A small text-conditioned image flow-matching model, trained from scratch.
Data: trained on photos with spoken descriptions (Open Images, Localized Narratives), 50862 training examples.
Rows from block 4 of the text encoder of a small text-conditioned image flow-matching model, named by matrix and row number. Rows with one number belong to one neuron. Each number is 500 + 25 x the weight over its row's rms, rounded and kept within 0 to 999. All counts start at 0. Numbers have three digits each.
Before each neuron's rows are labels from the 100 texts, of 14848, where the neuron reaches its highest value: "tokens" is the input token at the peak. Only what is clearly more common there than usual is listed. The data: photos with spoken descriptions (Open Images, Localized Narratives). In brackets: how many of the 100, against the usual share in percent.
# fc1: MLP up (text_encoder.blocks.4.mlp.fc1.weight, 512x128), inputs 0-127
# fc2: MLP down (text_encoder.blocks.4.mlp.fc2.weight, 128x512, transposed), outputs 0-127

tokens: "there" (28 vs 3.7); "the" (26 vs 7.1); "can" (22 vs 3.3); "in" (21 vs 5)
fc1.14:564486484506485508452541449461499473488504462522501538528451500461481513513514488494479491479470514478516519443491493518483535510505502465541499533507508485484487507448501514494493494507521486462506522523507509521498481472503526513500502547522508452481455491528486543497528488486532492516514496483463473539532531489503552500490489528442505545477482475478533466530498530521519501506492
fc2.14:474509508520516484514484522512502508492494535505516492497523502516519491458484507529512500501524495524491491515495504479507470472506496516474486529489522510517501486505511478521298496500501507524506481494503523507509512519498482507492491465495479530526522513497513472495479489518485522499518481499528509483478480511498496502523512480513514471505521478512484526491541499495559509488513

tokens: "in" (40 vs 5); "the" (26 vs 7.1); "can" (15 vs 3.3); "there" (14 vs 3.7)
fc1.194:538476515492547523518451474472522499493479458488451522529470484487483483570476509515494463543482521477518513499505497520422497495491503476486532529535485515535505475447514507523523485527543470497515501514515487486501502477512462494492497471486520492506487521545545478529501511490510497505526483465491515503499505486561537529531492505482476515564510511512523505515526499501516454522488
fc2.194:479498496489494479449498534477490485505507512498523492469507505483516513445500502507504523475494513507491498482496491500509511488507480489499507602500505498496510497483485468500352507498478506503507491503514547509534495518517510506459487488515512515535534518519492495515512490495470493487489491504516502506504502500446473495499509497482508511515504491522505488497567488506592503515501

tokens: "woman" (66 vs 0.3); "smiling" (14 vs 0.1)
fc1.119:481485481517474469550498503496515492450475529481478518538499493516514500566496495478479477549557462510518508538478521513473511500503523493532520438494496475532534488494469523509551491496515458501485523510491450508475509490483496495540502488508495503480479535465485513476466485484521469493538490506503461477479462529535535485460493463520514494465520482501515483496461505537447476493506
fc2.119:495495486469478461465521522462491475473519477496514477472492509464506515527517494484500527474471509488500501490498487514516543508503473473528524546505486485478530506512482477490360505495479515487498504511524491504538489508522532510500488514517542497528521537517478515521531499478487474484473514498526505522538522490436487503483503511477496533503489503516543468514482493527562494534488

tokens: "smile" (39 vs 0); "suits" (10 vs 0)
fc1.151:534501498520489481537504503506508506467497457486484510542505501524493501595525498499504486515493451507507499531513506497485478457505500487495501449505486470522519487483490504484546477513469502502493533485479414480483481486484496486571513483500509479477484530473519473474485487519529483538483496508478467474510461501528550512507500468541493475469477512492542510503433506505473495484485
fc2.151:497492496483488459464518515470487478472509490498513490477497509471513515534505500489496521479484497500498500494498487511512527502504479479519511555497495493487532499497479482497318505488489508498504498510512485510528487512518514509502484505517532513526516539510483506519523495488483492486482497503527496516530510500451497509481507502486505522511496501512553472501486483536581497527485

tokens: "in" (26 vs 5); "there" (24 vs 3.7); "can" (23 vs 3.3); "the" (21 vs 7.1)
fc1.202:570505505473482529445516443494490462510521485501486555506458512462477521528528523469521496491484534478512510486495488533496526523517513501526524563504477527497512529446490517494534514488475491489451475482474496524496466487476507497486510544479508483490464497544498490507536519506487499487474508516503489521531514488513574481463494528491472538495481505504542475488496498504540478519473
fc2.202:470503498513511479500485525506504506502494532502516483488523499514515492418485502525508505497520500522489493506494504483504475475501494510475490566491518505514498492501508475520335496498496502519507481494507547507514510519501488506475490466497483525525523508501510478497482490512481516500514484499524508485480484506489485499520508480506512478508516480510480520490570497491598506489513

tokens: "in" (26 vs 5); "the" (21 vs 7.1); "there" (14 vs 3.7); "are" (13 vs 2.2)
fc1.446:504499547525507500478525473509495475495543528508516529523513497501491500486463452511463497496506515513475500535507501437458525524522514483570468499498480514532464499497458523496516522478500490504500506462503490537539501476508494524489507475526528521464501505504496494475498492555537505501500563478501473529514499562531532437513531510449495514498540490488544515466518503483504473505480
fc2.446:468508494500493466490478542498498524457494520491498470511509493519506496411502493502508495512516470517495496540482509498514489480500488515481509570495507487500524504514505482504344474498501503498501491493513508497515510518491499510522489490498491508533530546468508496497496502505501501499505491507530510472497487494468480528512497489532499500479502495513521511500521491517605513496486

tokens: "smiling" (30 vs 0.1); "microphone" (17 vs 0.1); "there" (10 vs 3.7)
fc1.326:473468481479498506493516558489501500448506497510514483484524495486525518576503537524532508529485484500477485537487465525489510497537482507496488446487497490477531502542512488524432508507510538510529514501493496480507479520516516491525492477472552522510476541492532482522481476516535474539452495514484505510530532515457475507512480506530526524457488519512532480493450474559498492513502
fc2.326:514513510512514513502491475514505514527508503507497503499496499511496488507506502504499484504503507505513498495509508495509491491499512515493497503498501517505477501504522513506248507520520511502488502500502503493474519492493488505494509502486486500481492476502501494481491504511507512504515511494504512503483511505539504487516502516500503501504510494494491514510500524481515505481502

tokens: "women" (32 vs 0.1); "smile" (13 vs 0)
fc1.505:498494513497491544522493499502480511478510486481478507527506506486507522550508547519498469515515494523499505550508508519487507496518502479489492477491492504532485493481455549484534509473493532506462490512511401507466497507549490464542490522495459510495478514494536499503517499547526549474559493520489503471489507474505565536474443500525497485481465487472496517466456509510483482496488
fc2.505:501498495488490468475517503480492477483512491498511494477500505470514515548504499492496516478483507496499498491499491506511523496500482488520509554494495493487516498495487483500283505496490509502502503506510486504522491502511513505504487501511528515521506520513491505507517493490487489493484501499529503514521508503467504502491503504484501516511499504510539479507492488517581499523494

tokens: "women" (33 vs 0.1); "smile" (27 vs 0); "suits" (8 vs 0)
fc1.98:493523516502521477525504484503500477453471504499491517547515478499485515560507499499503478513512482505504512561489481525518453518482498509476488462502496512522514502487501492511563473466512471488496495500487421526465487482488506489581512495502511491475497512469513495448486487518494496528514465508558489463499501500510554531497507463539491469506500497485551508501423510496479502478501
fc2.98:501495489474479458458526516467490474474515477501512488472494509463507513521513496486498524479475504489501502488497487510514538507506480473527518558501490486482533503498479483492344507497478513491499504511517497506535490507521527510491489510516540502521512536519481513520529498481490479485477510501523500523539516490444501504479504508475500527505493502512548472510496490533573494530487

tokens: "the" (33 vs 7.1); "can" (29 vs 3.3); "there" (14 vs 3.7); "color" (11 vs 0.5)
fc1.482:494507484548509556477468533481473515532519561486508498485491490508458498496474514514473507486533529501512486550516470501483512430485468498494458509513484518468525542557489512462567460493495475494472486469530515518479511500510496562483520505479485512517475494468506472535469469469491494515518481480446500452511492502510493503501460545523507491482489498506499525488513509484507503484520
fc2.482:516501483486469486476512511515520529451492460494466499533489497515482498509516486477510478540495466473510505544490509511500512538495516511513517542515481466490524517499494545482379478501494499479496523503500478495496492476485532495540522529492519468473459530452505533500509519482558470509495516498491505487535500472509522527485485498552483501461482521467545512510462494526544503503488

tokens: "woman" (56 vs 0.3); "smile" (18 vs 0)
fc1.240:508517472523484475496485516535491518453485506490492517502502459499526490578515491515516474514492485495501508547480486506524497505530519521489511478507482487494533537517528533494555511504484499484486478512501412509457489466485506501554507503477504482504466535473522468498509494469538496497504498504502522513507487504532536536528474493528521504464470499515534515483433442520448469520491
fc2.240:493491496483490459464521520473491478477508495499514487478499511473513514548502501498498526478487501499494501489499486507509523503504483477518505553495496492494529496499478479502308508489486507504505501508509483515532487516519511507501484498519528512526513530514485502519521492489479495487486498505526494515529507500453495502483510497480507515515499500510542478501487486531577497524493

tokens: "can" (33 vs 3.3); "there" (20 vs 3.7); "the" (20 vs 7.1)
fc1.271:447495473501502481520478528523514475486492515523510538505506491565482458562464539524521517482518510524471498512555507490482476483490528496515440446497530513487455517507494532483535503461507513515501498500496435506471521513507496524540492521488487483498520501509493473534486521487489516481500456551520482462474488496515496511483534490522518486511486521497501497499442512490428516488503
fc2.271:502505495481481474484520491469492479490530483501507470468502498461511511432518496481499503476465522481506495482499487505520534496499484481526516553503485490482510501531495486494344510520486522489485511509520541495514503492512527506474495501502528507509497516529482513498529496478495475487481522491542512522523533488475502493494498518468496526507498496507511483524534502518595498516484

tokens: "smile" (31 vs 0); "is" (9 vs 3.5); "there" (9 vs 3.7); "suits" (7 vs 0)
fc1.222:531481500492540504514496459541539492432528515521496495554518493494508463574499478497497499532518471486483501517490472512498496521486489521478491452475496503540515482498505531505546483474484493481501494479486412502500469512509506461551526522519513489476480496464488500509496480483494499478503521526504495457466505490523545489497492503528495521475481499490508510507420485499488547467511
fc2.222:497492497487492461473520510477490475482507487500514492477503510473515515542504504494499518478486505499500499490500489508509524501505485481519508553498495496488519500498483484498291508490489508502504498509508488508521491507515514507501489499513527517521512527516487503515517492492486495491485497500527497519526506504461501501484506502483504514512496501510542476502489488523581495524491

tokens: "are" (42 vs 2.2); "the" (25 vs 7.1); "see" (10 vs 3.4); "in" (10 vs 5)
fc1.40:541487497517561568523482458518492502510508527471479521507473481481478519455456486445504495515504530472525522451482498517461502504578527496496511534478471497491483493488489520493549498519509475561523536481515500515500495460526492499501513494493487490493506501492518492443481486487501497512525514437504484509502484497517556487488527503474504471505530516533493515495517517542517507454512
fc2.40:475513480498492482525484519527525541495489500492482474513518491535486477393508476511516476538519482499500498538481525491507477507490512527480512528509496482505492518529523516501343479517507509495496493493516529491493524504481506508504511494480477492494487503479512502486482517511537499507516513498518522475491488484535506513523485490539483482471491502484476545509527513481552512477499

tokens: "woman" (57 vs 0.3); "there" (8 vs 3.7)
fc1.49:495480494540489493542504487520492511497498491452447481525453476492526458555499483508553506517510434496456503486457482489467501519444543497486514459529490490524509481518494473494557486491489477480518519503453430500485502481521479513545497525483518483534507480488460472476486511474518455475501482521496506462499485503519512509514482493515494484511482477511523476484452474519510501484502
fc2.49:491490497484490468485527514476495473485515491504522475475508512467518514520505504493493523477479521493502502482504486505513525506509484474522509528496490500490518500514480481500289519496478515504501502513511500509526490506523521505496487495514525510514508524524488505520522488484482491490482507497526497524523515498465491494483509501475503513515503500510522480509499491523564491527497

tokens: "women" (40 vs 0.1); "smile" (34 vs 0); "suits" (8 vs 0)
fc1.54:482557478544501499521502525502466453478493449496479505520529502503508487536492505466507486553545520498525510535499490491483464511522538542499465473534480496519532489524497534469546471545447491528494493484499464511497506509539506491573497483472503484470468495491515502479465467512541540506506467506460518487508498498503506524545498514508506489477490519472532517486466532517517514514471
fc2.54:498494494478489463469524514462489479474522492498515479473495509463512514537513493486495525474473508496498499492497490509515538500499475471528515540495488494485527495508482476500333507496491515492498501513521483504534489507516519508504480503515533503528519539514483511515530496483481482488475516497533502518533522495447489505479508506480498524511497499515544469511484487532569491531486

tokens: "bat" (9 vs 0); "short" (8 vs 0)
fc1.355:509486534485482555498486490501427477533480467535531502467504472512493516481518531492461511468515488490505457455454494546504510470486543527527474465512484493492472457497509468494536529493480480518513489530486489515461486498521484485486500505516526519507496526526505532514528510465451503456452476516513516478505536501485505492468519526432505474492530493477510481541530484490476464504496
fc2.355:482489492491496459472505540479493494451495521484512491509509504493516510449502496495502517496506487516491504524489494501511506493506477485493511566493504492504532501489481473508338494478493500503509490504511487506532493527507505508527479489518510508542542555490497497522510496500487501492494490513522490494514493500438480523488507487500506511495498496523536489488511478532593503525487

tokens: "the" (55 vs 7.1); "there" (16 vs 3.7); "in" (13 vs 5); "can" (12 vs 3.3)
fc1.75:540485506520515499483510527534500495519527492503513478513478523514478584486484483494520530490464485478456517533511477511485504480456503530532513503548482455557514513520511482524531485506485477473535500493504507520492480513513534536454478473511513523492527521496548474481509504490509530494497465480482509540513509527444562536516467503460518520520501511511456509480509484489451492537475
fc2.75:495501505499492484460508516450483489468521521487516498502500491462525520525509499479480515465483494517486480509487481523533530473496456489521519553477503497493538483474470452506424491504490508497490504506512475490529502513503509496535458500505514509552535557494497509505539492480452487487469508505524507490517516489423460518489507504496496533511504493535537460506504473543577507532475

tokens: "at" (41 vs 0.6); "is" (9 vs 3.5)
fc1.4:507507516463477506548526583482501529472522519490500466484510480460557550491450518484490528461507523505487506498472498529495539460559479521501539521441490504495531501504491486512435459484503519484507469498491517487537493505498483501497473480486506489489522504496478492519491534491479494468420509515527520494513510505463504498498541490500481499501493503543485491523480531508514471483491
fc2.4:517501515517514509515503474514503502502504498510501513517502504510501498500500511504501491506506503503510503507511499499502496500506513505499490486499507517509488498497510515505237510502516500508498508503490498500476504490499491498507514501496493505481486488498505496495494499508511515509512499501500496507492503509535518496506507507505511493501508499491493507500505512498483501492505

tokens: "smiling" (55 vs 0.1)
fc1.39:469524486489491461511528563451507489432510538480481466489480476478501550551527488523474499497480476480519490544487497488483522481520512535494480433469529475506543494481503484485439469487508499531479518515488472529538471522491485494547485505502534488519527539482518488490518485513536508481476506476528510471551496505472498540500534512500521495493510515508515493490470479515512474528493
fc2.39:514513511513513510500491474515506511524506499510498503498495499511496487508505503505501484505505504506513496495508508495510492491500511514493497507500501517504479505505522513505247507517519512501489500499501504493472520492492490506493512503485486501480492479502502493483488502511508513505516508493503512504482509505538506488518501515501503500501508493494496512508499525484519506480500

tokens: "women" (69 vs 0.1)
fc1.160:541507513461495463486476524488491525467481442489521510561500514528481490563556496534514498496520472486531487483504512496491500500485517521522489487466512494504479539482477504510537480472495529530485495484448476463492487494507466513564491516527491498505476504466511467484462491481531501508505514499519503515461443497528542498468498495497451466487506498490538508510429521468503532515499
fc2.160:500493500496497476476518504483491478493509500497511498481505506472517514547497503494494515480489511505496497488502489506507518498504484487516504545494498501495509493495485487504266509494492505504506499511505485508514490507512507504503483499511524515518507514516493502511515492494484495491488498498523498514518511506474498497488507502483506512517502498511528479499495486514565499524499

tokens: "smiling" (34 vs 0.1); "woman" (27 vs 0.3); "is" (9 vs 3.5)
fc1.408:509514523534480449539464512504534510457464495470497524514554460490468516534459440475510490475486466481476498499514508524493503511482448523487494469499512487482507509539503490498553512557505483509498485512479450455530515476520467493511496485512461495527496549474536500476485500550528455518518487494481506496545479505522495497523493460501499487500512471494534531493455467500494499491503
fc2.408:496495492474478462468528509460493486484525486505511466475500504471507508493526496479497512469472517482508499488501479511522538506506486471527519543502479495486514500527482484494337516514484521489485513518517511504527504501515528506489492505508529500515509525528472517509537500474480476480479528498530504521535534483461485488483505525463496529510496497507513478525502506525577492520484

tokens: "can" (29 vs 3.3); "in" (19 vs 5); "there" (18 vs 3.7); "the" (17 vs 7.1)
fc1.264:472509460503499521540501531525495508527487513460524448487488492451529508563515533486508527480541491521487517507508484519468497552513457501501465490458556559524535490526535475504523520474462489487500517487515490545535475467506497494499472461506487532479466477511482506503530481544470505530500474479514489517495528496477454509517513507487514457512514508461491543505494471491483485517514
fc2.264:498530484494488497538494483504518505502519489503487460493503483496485480392521483497512481508487517480507491499489517485515506485487506511496520508512492487495487515559530502499362496546495515481478508485528544480498525484490514505490518501476495493484481486515502507470501516492523477496507530493538529501489523473513525495526484511491480507488508486499476530528527530489593507476496

tokens: "the" (54 vs 7.1); "there" (18 vs 3.7); "can" (14 vs 3.3)
fc1.53:461453520488467531512524478524507458502479475477481457459519517520503488491489471463498473497478505513508479503490511472485492525507528493504527456503502490466495520541519480517550516528481492488478519512484547495492498513526500509511530507534460534509435467491508550494481486502483531501458460501456539502526521449496484474488514502469500540497547501495497518497566504500444493530508
fc2.53:510503499486493490467512513455477472470519514497520503522483501465511518485510501491494529466484506507488494504494482508517526482504468474513514562491502496494531490489480457504361509501487507490501496509516479501537494521516510505527473506518522491542540546492486500516533493484473487481480504508508495511516519492427473509486512506488502528501505490537533467504500490537589500524481

tokens: "sky" (29 vs 0.5); "the" (27 vs 7.1); "water" (13 vs 0.2)
fc1.181:494480525508485517497538535459510487517490474483524503465502485501484534479496448482455482506520539509496560463543508526515526524501511519463489474510522508510451479529514450515535458498496513503517495534496520496496488513508484482502472456534520466535513535495475478530532500483473491498474520520526463485452495510480502455488503463441487502486482503510467506487534480492479492575515
fc2.181:503491497481487480477516524449472465462518509492521508515493503463516532538509503489495540460483504500486500500496474514512534495509468464519513525493502488490542494481468456497419511490483501495504502508512449510542482519525514501541476503531531505546543545496480506528539492481470486480472496518510486514526516500416476513473512502481505528511496503534535456500476477542538500540483

tokens: "the" (39 vs 7.1); "can" (23 vs 3.3); "there" (22 vs 3.7); "in" (10 vs 5)
fc1.485:484488497520502483507493509511480538480498503510537449456524496461513551479489489499460472514541542462539527478476508515473504483522570459500511495479471482481512494545500496464563482464514504485510481510508538474471467492459475483516525483499496542527462491571508494476542477523489475498501479516525466505505490518508475512472511526479530478508533525501511486493532530488488495520498
fc2.485:510509502482485492467512515460474470474527512498522509512484501465514521460513504490501527465476515496493498495496484503517528484506478474514510564499503492488525493482486461499343511511482512489502503509519495504536492514521518510514481504519525492538533532502486502512534492482480481484481501507506495516519523491432485504493508508478503530504508493531518475510518491527581504521484

tokens: "the" (39 vs 7.1); "in" (14 vs 5); "there" (13 vs 3.7); "can" (8 vs 3.3)
fc1.463:471473549477525495520534471443506486528512497490507495429525471497503548481517488499497522475512508471479492482498485532485517508528498508514493488520502540514517489522498509487559509488485497505525488503476551512509493500492460513468464494527506521472529495518474502488464482519477524501468502523584509483536507514496495438515540538441518497542493503513464517473511497542473488516525
fc2.463:511503494483485492469508519454478475462521509496517508528477500471506518534517500488494531469483504503491497508494485509514528487504470473513522544496501487489537497485480458500382506502481504482498501505519450501541491516518516505548478514520524488539540542483486509518534497481481477483476508511502497510516520487422475512485507508497497536496503495534540467507467489535574498526480

tokens: "in" (26 vs 5); "can" (26 vs 3.3); "there" (21 vs 3.7); "the" (21 vs 7.1)
fc1.480:551519539476524510469500483507464509479510452491515546505492487514510494527525498480469519527484509465510540465491473481483532490505503505547509530557506503493512495447511543493528496494545472495515517477498488531487537562499501482520491511523484477486481500528485459495457534479528458504508512469504495537515522503489506488476465512488488550475502510545523445470494492452501522471538
fc2.480:473513490499491495466485522481499504507511526500518478465496493494522509419505492510500516465496502504489488494489496499518498476493479502491507590489500486490517494501496460508369498515486514505499506496525559499526510508504504502465476483498501519540532511505502494493511491492464499494490501504527512488489502497454459504516498497495496512515506495523491503508587497503591506510489

tokens: "smiling" (47 vs 0.1); "woman" (10 vs 0.3)
fc1.192:478490509513478470532518464507507482495480494475469503522499520526497494570482485528504478531527485495487506549499517476517507533500523518496503464494510468475521506525457521506552518501457443498498474481540459495501473490496531498557479536523520505468517529515554506525490519473509477511516498501507509477475473490553515538503455460527506487508496531467497542485445489480455503524495
fc2.192:490492487469479460475522519458490476478523482504518464468496510465507517503517493483495532468469515486501502487500484515515541510505474467530521541503482488477527506528479476490365510499479518490498503513524507505539492508526531511493486509517538501527522533523474516521534497477480477483471518499532502525535524491444479498481505514472496529508490504516529468516495494526563487534489

tokens: "smiling" (33 vs 0.1); "woman" (23 vs 0.3); "the" (15 vs 7.1)
fc1.407:481491504511464477553454501523525481483511461510528480523551480516531472543518467507512522478523487527496493535504521503475489507514524503505490483528514491525528508511518520510546485515490490532492514522520449546435515462487507500529498512510548485478518528472458505504500530512502534535490442536510452510512462509474541497492514494524493455493479486466517499506460519506459468526521
fc2.407:491505488477477464472517524461486484469520486490504454474492497459506518492517489481496514474470502491496491501490485515522540497498470483530525547496488482482531496544479472493381496507487516482493507512523506496530496507510528506500477520509537497531517543505485516509535501477483473481470517498540512508536524483434482510483501513487492537496492502523550465516495487532576504532481

tokens: "water" (53 vs 0.2); "sky" (19 vs 0.5)
fc1.131:479490511487484467517492467446504460504515493505521498463482475500503464456480514506525500460510495480457530503478487494534498510503509512521506479491514500500487476533505488511548509484543502520542519472537532464509518545504534491536453470504500463498482530507459524513530505498459514459477514488502478489543484501475503541485442468451546504474506496525483516532550488516481516556512
fc2.131:499487505487493473463514530453475468461513510488528501507496507466525526550507512490495532468486501511491499495500476512518528487511470467509508535493506498492538495476471458500427512478480500498504499512506443512530480520522514500545478497528528507543546547499484502530529485482472496485477485509509483516522512503416469509477515498485513530511499495532544458493463480539560501535484

tokens: "group" (18 vs 0.2); "in" (11 vs 5); "can" (10 vs 3.3); "there" (8 vs 3.7)
fc1.429:484500506516475459497496511507498520472477489452489450456488499490511531534486521464482531500484483498504508511504480526536530488501448511485490539492539501522518508507516494498438501503467469520483510452517533475518526502487471491481530501497522529494529534515517510522514496503511490515506478503512497450536491489453492520508494475498523538470490523500553486501478494567604526507495
fc2.429:511501521518515503509505481514498499493508501515506515516506508509514500499496517508505491504506502504508502509513494493504495497510515503501482499500510520510492491492508512509240512501512506515500507510487495505478499490503492501508511492498495512483486493493505491494493491507512514505510495497502495506496503512532518495505511503510516486505514494491499507502508508504496501494509

tokens: "there" (25 vs 3.7); "can" (24 vs 3.3); "in" (23 vs 5); "the" (18 vs 7.1)
fc1.18:516525454498470501492467493493484499505502481543473531546450478493495516531478501465516500490512546506518498477503512541508541506471479505482486527509479487491497485430479467492529481496517510500477528566506485492500488502520527474517512457476537484486488491548532524470485500500495465479475559504497449472491503542564524512505485502539497479491504489512530509505496570493502470485516
fc2.18:475496486479489489463494544465498501509507522489524488475515503496513510437509492510510531476499509504484498485491491503516509494503484486487512585504502489501515502484486464506366510504475506504504495506528545513543502525515518504462485481513506511541547520512483503518517499487465493481489495510507500500502505494433450494501506492486504512522499490526476496500565493506576504513498

tokens: "smile" (34 vs 0); "suits" (9 vs 0); "woman" (8 vs 0.3)
fc1.363:502486501512485479508477481508505527453488476521481507536513485520487501597486501497505478517532461459504491527484498497489491503507501521530502456525527496528522501495513505490551483474515475495483499506497405485506507513485517500564515499515503464495459511472504489490492507506527491494514448495517496492501506504537537533500501499529498460488525526522526506468408489531477497519523
fc2.363:498493495484488459466521513472489477472509489498513487476496508469512514534507499489495521479483499499500500495498489509512527501504480479520512554495492493486532499500480481498316505489487510497502501509512486509527489510516515507504484504514533513524515538509485507518523494488484491489482502502528498517529509499452497508480506502486503521510495501511556474504489487534583496526485

tokens: "there" (34 vs 3.7); "can" (23 vs 3.3); "the" (19 vs 7.1)
fc1.204:495494557506475501506470500534504511542540537533508471470540533494524501559470549479532520530554501515525502505520512488496478503515472470474473443497503486491473483539515476459526485485505503517509520478519450476527487479546511511510471498473535509478525475502491482512515507504466495502504485441521525434514502505466508506484531503505484454509499525517491503538482499486467523464492
fc2.204:504512505502503490478503485489492487517519503504508477472498493479506498364507502496498490479482526494505491477502494487512507474498494493502500581495500509497484495526512485503413512526500515495486495497509578493495513495502501505449499488490503511501500487529494491483506493497492497493500511492532510514493522498500500479509503513473504510511512481507490501512583516492619502493495

tokens: "smiling" (30 vs 0.1); "woman" (22 vs 0.3); "there" (11 vs 3.7)
fc1.47:492473509494516486538514460492483510475499494510535492502526449474499505552515495489541536510498504485464518490478467503488504494498532497503490510485462491506506531531542511476532477493466477485518532504439483463475481457479518500533510524485490456463523526494513488527476479532503466508445508492487536490507467475478518547460488448545486518479490510514461513479460486476468469468544
fc2.47:490493488479484456476520524461495487473511491498507460472500507473502507534514493487495521476483498493498499495499487517518535509505483477523516523499488488495527500534477484498325506502492509494495505510517493509532498517514515509498484510513528505526514537517476512514532504483473488480483513507533498515535520492442483501479507514471499528513494498511540473510477495533563497524482

tokens: "women" (39 vs 0.1); "smile" (33 vs 0); "suits" (8 vs 0)
fc1.201:513494463551516509538500495517490483455487493488483537550462476491472508534502489507525432531515485493496468532508522478471487502490551521485503466486495525509502500528507560454539467468467479502505490492475479480518489436516521487555484478490471466506477534490537501495476499495557514496504513476509490514496493511508519485557490489499504483469493487451481491463459524522486493510496
fc2.201:493493493478486458467517522466487482476512492498514480474498509469509516547508496491493531475482498497497502495499485513513528502504473478520513549492492489485533498501477473497328505494485511498500502507517481510536492513519516506502481505518533510530522539510480509520529497488476490485479506504531500514531509496445487510480506506483501521509494506517543472507488486531567496529487

tokens: "the" (41 vs 7.1); "can" (25 vs 3.3); "there" (24 vs 3.7)
fc1.207:500499507504513447554536489491469525477511520507500464479520475515513535455533524500475504449515486488545516482517473520469510513493528463474502505479506492524485520557497514511569514572471513523498514513507505509498490512481507500469514535494488511497464508538484458552519501475461509466469490497523450520504498527475492475477474544511519449517495501503522509527519518527513492513463
fc2.207:520513496484490505457507508457481467483529508498522515518468500460507516496514499490497530462475520501490492491495487504519530479500469475514521565498503494487523495477490455501373512513482512482495498504524479496537494513519516507524479514514523482538539527501487503509532493481475476483477513502500505517511529486426477500494506512482497539502508488537525470512499497522592501522486

tokens: "are" (29 vs 2.2); "in" (18 vs 5); "can" (12 vs 3.3); "there" (8 vs 3.7)
fc1.22:520502501467495496516496493510483511548480465535499445494531481509526485446519483497491519497526489512523503431549501505510500463510502504532516569480515493502488524498498530489524496454488532518489485520490513492454522469507508508443489510466526506486483467533496505504507546521493506520531507508476520526491493487513475432487507494454532503499490525519502500502561469500560453524520
fc2.22:503510499501488485509513507505500495454503498495494509524505498498499503436510498498515495518502482497497508537488503499508506506507503500508505520507508484502527504496502505499266489505496499492508509508503519501507495504500512505511504506507511497505494535480513507506510505494533491505502503510509499496520498484490523531498501489522500498476502506498528506505537495529534512501489

tokens: "water" (57 vs 0.2); "sky" (11 vs 0.5)
fc1.483:447510488487461518518535492477469470510511539569502501465522504482518498496511548506461559556488516514457489458506477527528488477483543468506492463487481499472490516497488509505545504497485526496479502530518578482515469536494496524482505500516513508545534522555488514497496479475533463509522494532493540514495520515512479465504507509494527463479491505489507509518514456497497491508524
fc2.483:505488501485490481475517527457476472450512514492521512527495504470519525518506505488495532470491501508489500511495479513512529494511474468515512532494503495497541494470466461500380509485483499496507498512508454509540484521521512502541477499530524500543540555489486506530534491484473489484478493515501485510526512497421476516474514499489506523506501498530536464497484476547545500535484

tokens: "smile" (40 vs 0); "woman" (18 vs 0.3); "suits" (10 vs 0)
fc1.154:521518490511499480532483511531506525454457505502483514549502503489478510584509502491468465516505470485484493555503486494490500489501515523496483456513483456525513483493536521490545487466506502455512538514508433494500505482491484496564514495527491492510477543481503489483500503510545509522528490515495493474509496459498538530486486502500497491451506512504528469497410503544501495486503
fc2.154:496492499488493463470516512474488478476509492499516488479497510474516515546502503495495521476487500501498498493500487508512522499505479480517508549493496497489527498501480478500302509487488508503504497508508478510523488512517511507509483502515527517524514531508487502518519491491479496488483496502528497516523508505457495504484509502489505518514498500514550474501481487529579497525490

tokens: "woman" (32 vs 0.3); "smile" (30 vs 0); "suits" (9 vs 0)
fc1.43:495507474466486471529477498516477533466514486480507520484456520505543465551465510506487483486470481483537520544495553495494522494512499511486533469489502464501519514497530538487550499508473542484493480530482435514498507522549510504548501471476486492501478537462491508527503462499518541503510484490492525495556483478541533486500491466510525463462473509516539498523462514505505477465509
fc2.43:497494500491495470474521505477497477480511493500513488480506508473513510549505503492497513479488510501497495489500491508511526501502486483521510541499495500494514500506486484503279507494491507503501499508508485504518493509512511507505487501510523511518507525516490503510517495490483493490487504499524499515522515500467498499490508504480500519514500496509539478502480490521573497521493

tokens: "lake" (15 vs 0); "field" (9 vs 0); "short" (8 vs 0)
fc1.238:524525495503576455508490463523485501498504496508523478517514513492454485481483502499426506473496552534489473455507474479515543517491503456525542447500491496476464519496516512507542565521524532514487493523500527503509487516538517509497495527508467509501450500544544481548507514520508501493494498520481479504496521514505492489497534578489518517491502481503494479524508458503500517500493
fc2.238:479493495489487464482499550476485505449493522481506489521511497499514516474503498494509512500509474514488502535481493510516507491506477497497512556494506485499538499490479471497350482481491497499511492506511474507534492526501509505539482493519510502550542565475500503521516497492492497489490482514519494480521490495437477531490504486517503507487496503523534487493493475537581512519482

tokens: "can" (32 vs 3.3); "the" (27 vs 7.1); "there" (20 vs 3.7)
fc1.278:448491562502480484503456498538515509488494488492542511488506529538496509478490510489478507482491497498562459535506505472478481488497437451478519495499520527499473496516506507493537455446496508538531496464491508472499512527486491501497521510530472513542498493506424484464464499494467513494490492494504454503495476522485481535488475471525496488475526512482535448511475480465456498512493
fc2.278:529520499500482494499513467513511504484517464508475499508492491492485493447522498478508464517480502470521500510501504496507513510493521508514508527513488490488494510513518536488331496531503512474478527499499512484471505461489520498510530522478513486457452490493504519473506512485548475508500527488517515508512525473538545499503487519510489511479501504472524514525500521506571505485490

tokens: "smile" (42 vs 0); "women" (17 vs 0.1); "suits" (10 vs 0)
fc1.122:515501529494487480554499495513480510452471455522489510531497465535473503580513519516486469540502489475516512552500511482482489525480512525480504456472498487518513518489470525514548505493505470503507520495508414473456491499483509475553501486487494469503470478487490509496479503529553493515489488505520476491496491500513526524474501456523506481455515495479523486498435499525487503459483
fc2.122:498494495485488462467519512470487478472511489498512488479495508469514517539506499488495520476483498499498498496497486512511528501504478479523512551496493492486531497502478479497318504489488509497502500511511482507526489510517514508507482506516532513526514538507485506517524494488482490487480501501528499515529511500450497508481507504487501522509495502514555471503484483534580496529485

tokens: "water" (30 vs 0.2); "the" (21 vs 7.1); "sky" (17 vs 0.5); "can" (7 vs 3.3)
fc1.461:457513498478492517530500514495492491497532504468508495473510483534488500474484455426467489530454529487487460514494518490484517516506509472446496523485531488467463526524516501495536516472458474533507526526514521499493457500534484461498519503496555493523504502549517485514491515475463475509483509455495526466505533537447509500473474473440522513505499501516447484488505500481468481515479
fc2.461:505487499485490481468517525450471474461513517492522512521496502466518531528507502491494536460488500505485499505495471517516529494511469469518509537488502493496539489470465456499400510491488503499505500512510455513539487524521510502534471497531525503550544548495478504525539490483464493477475494518508486508526513501424471512474515500480507520510496503533526459498490476544544504537482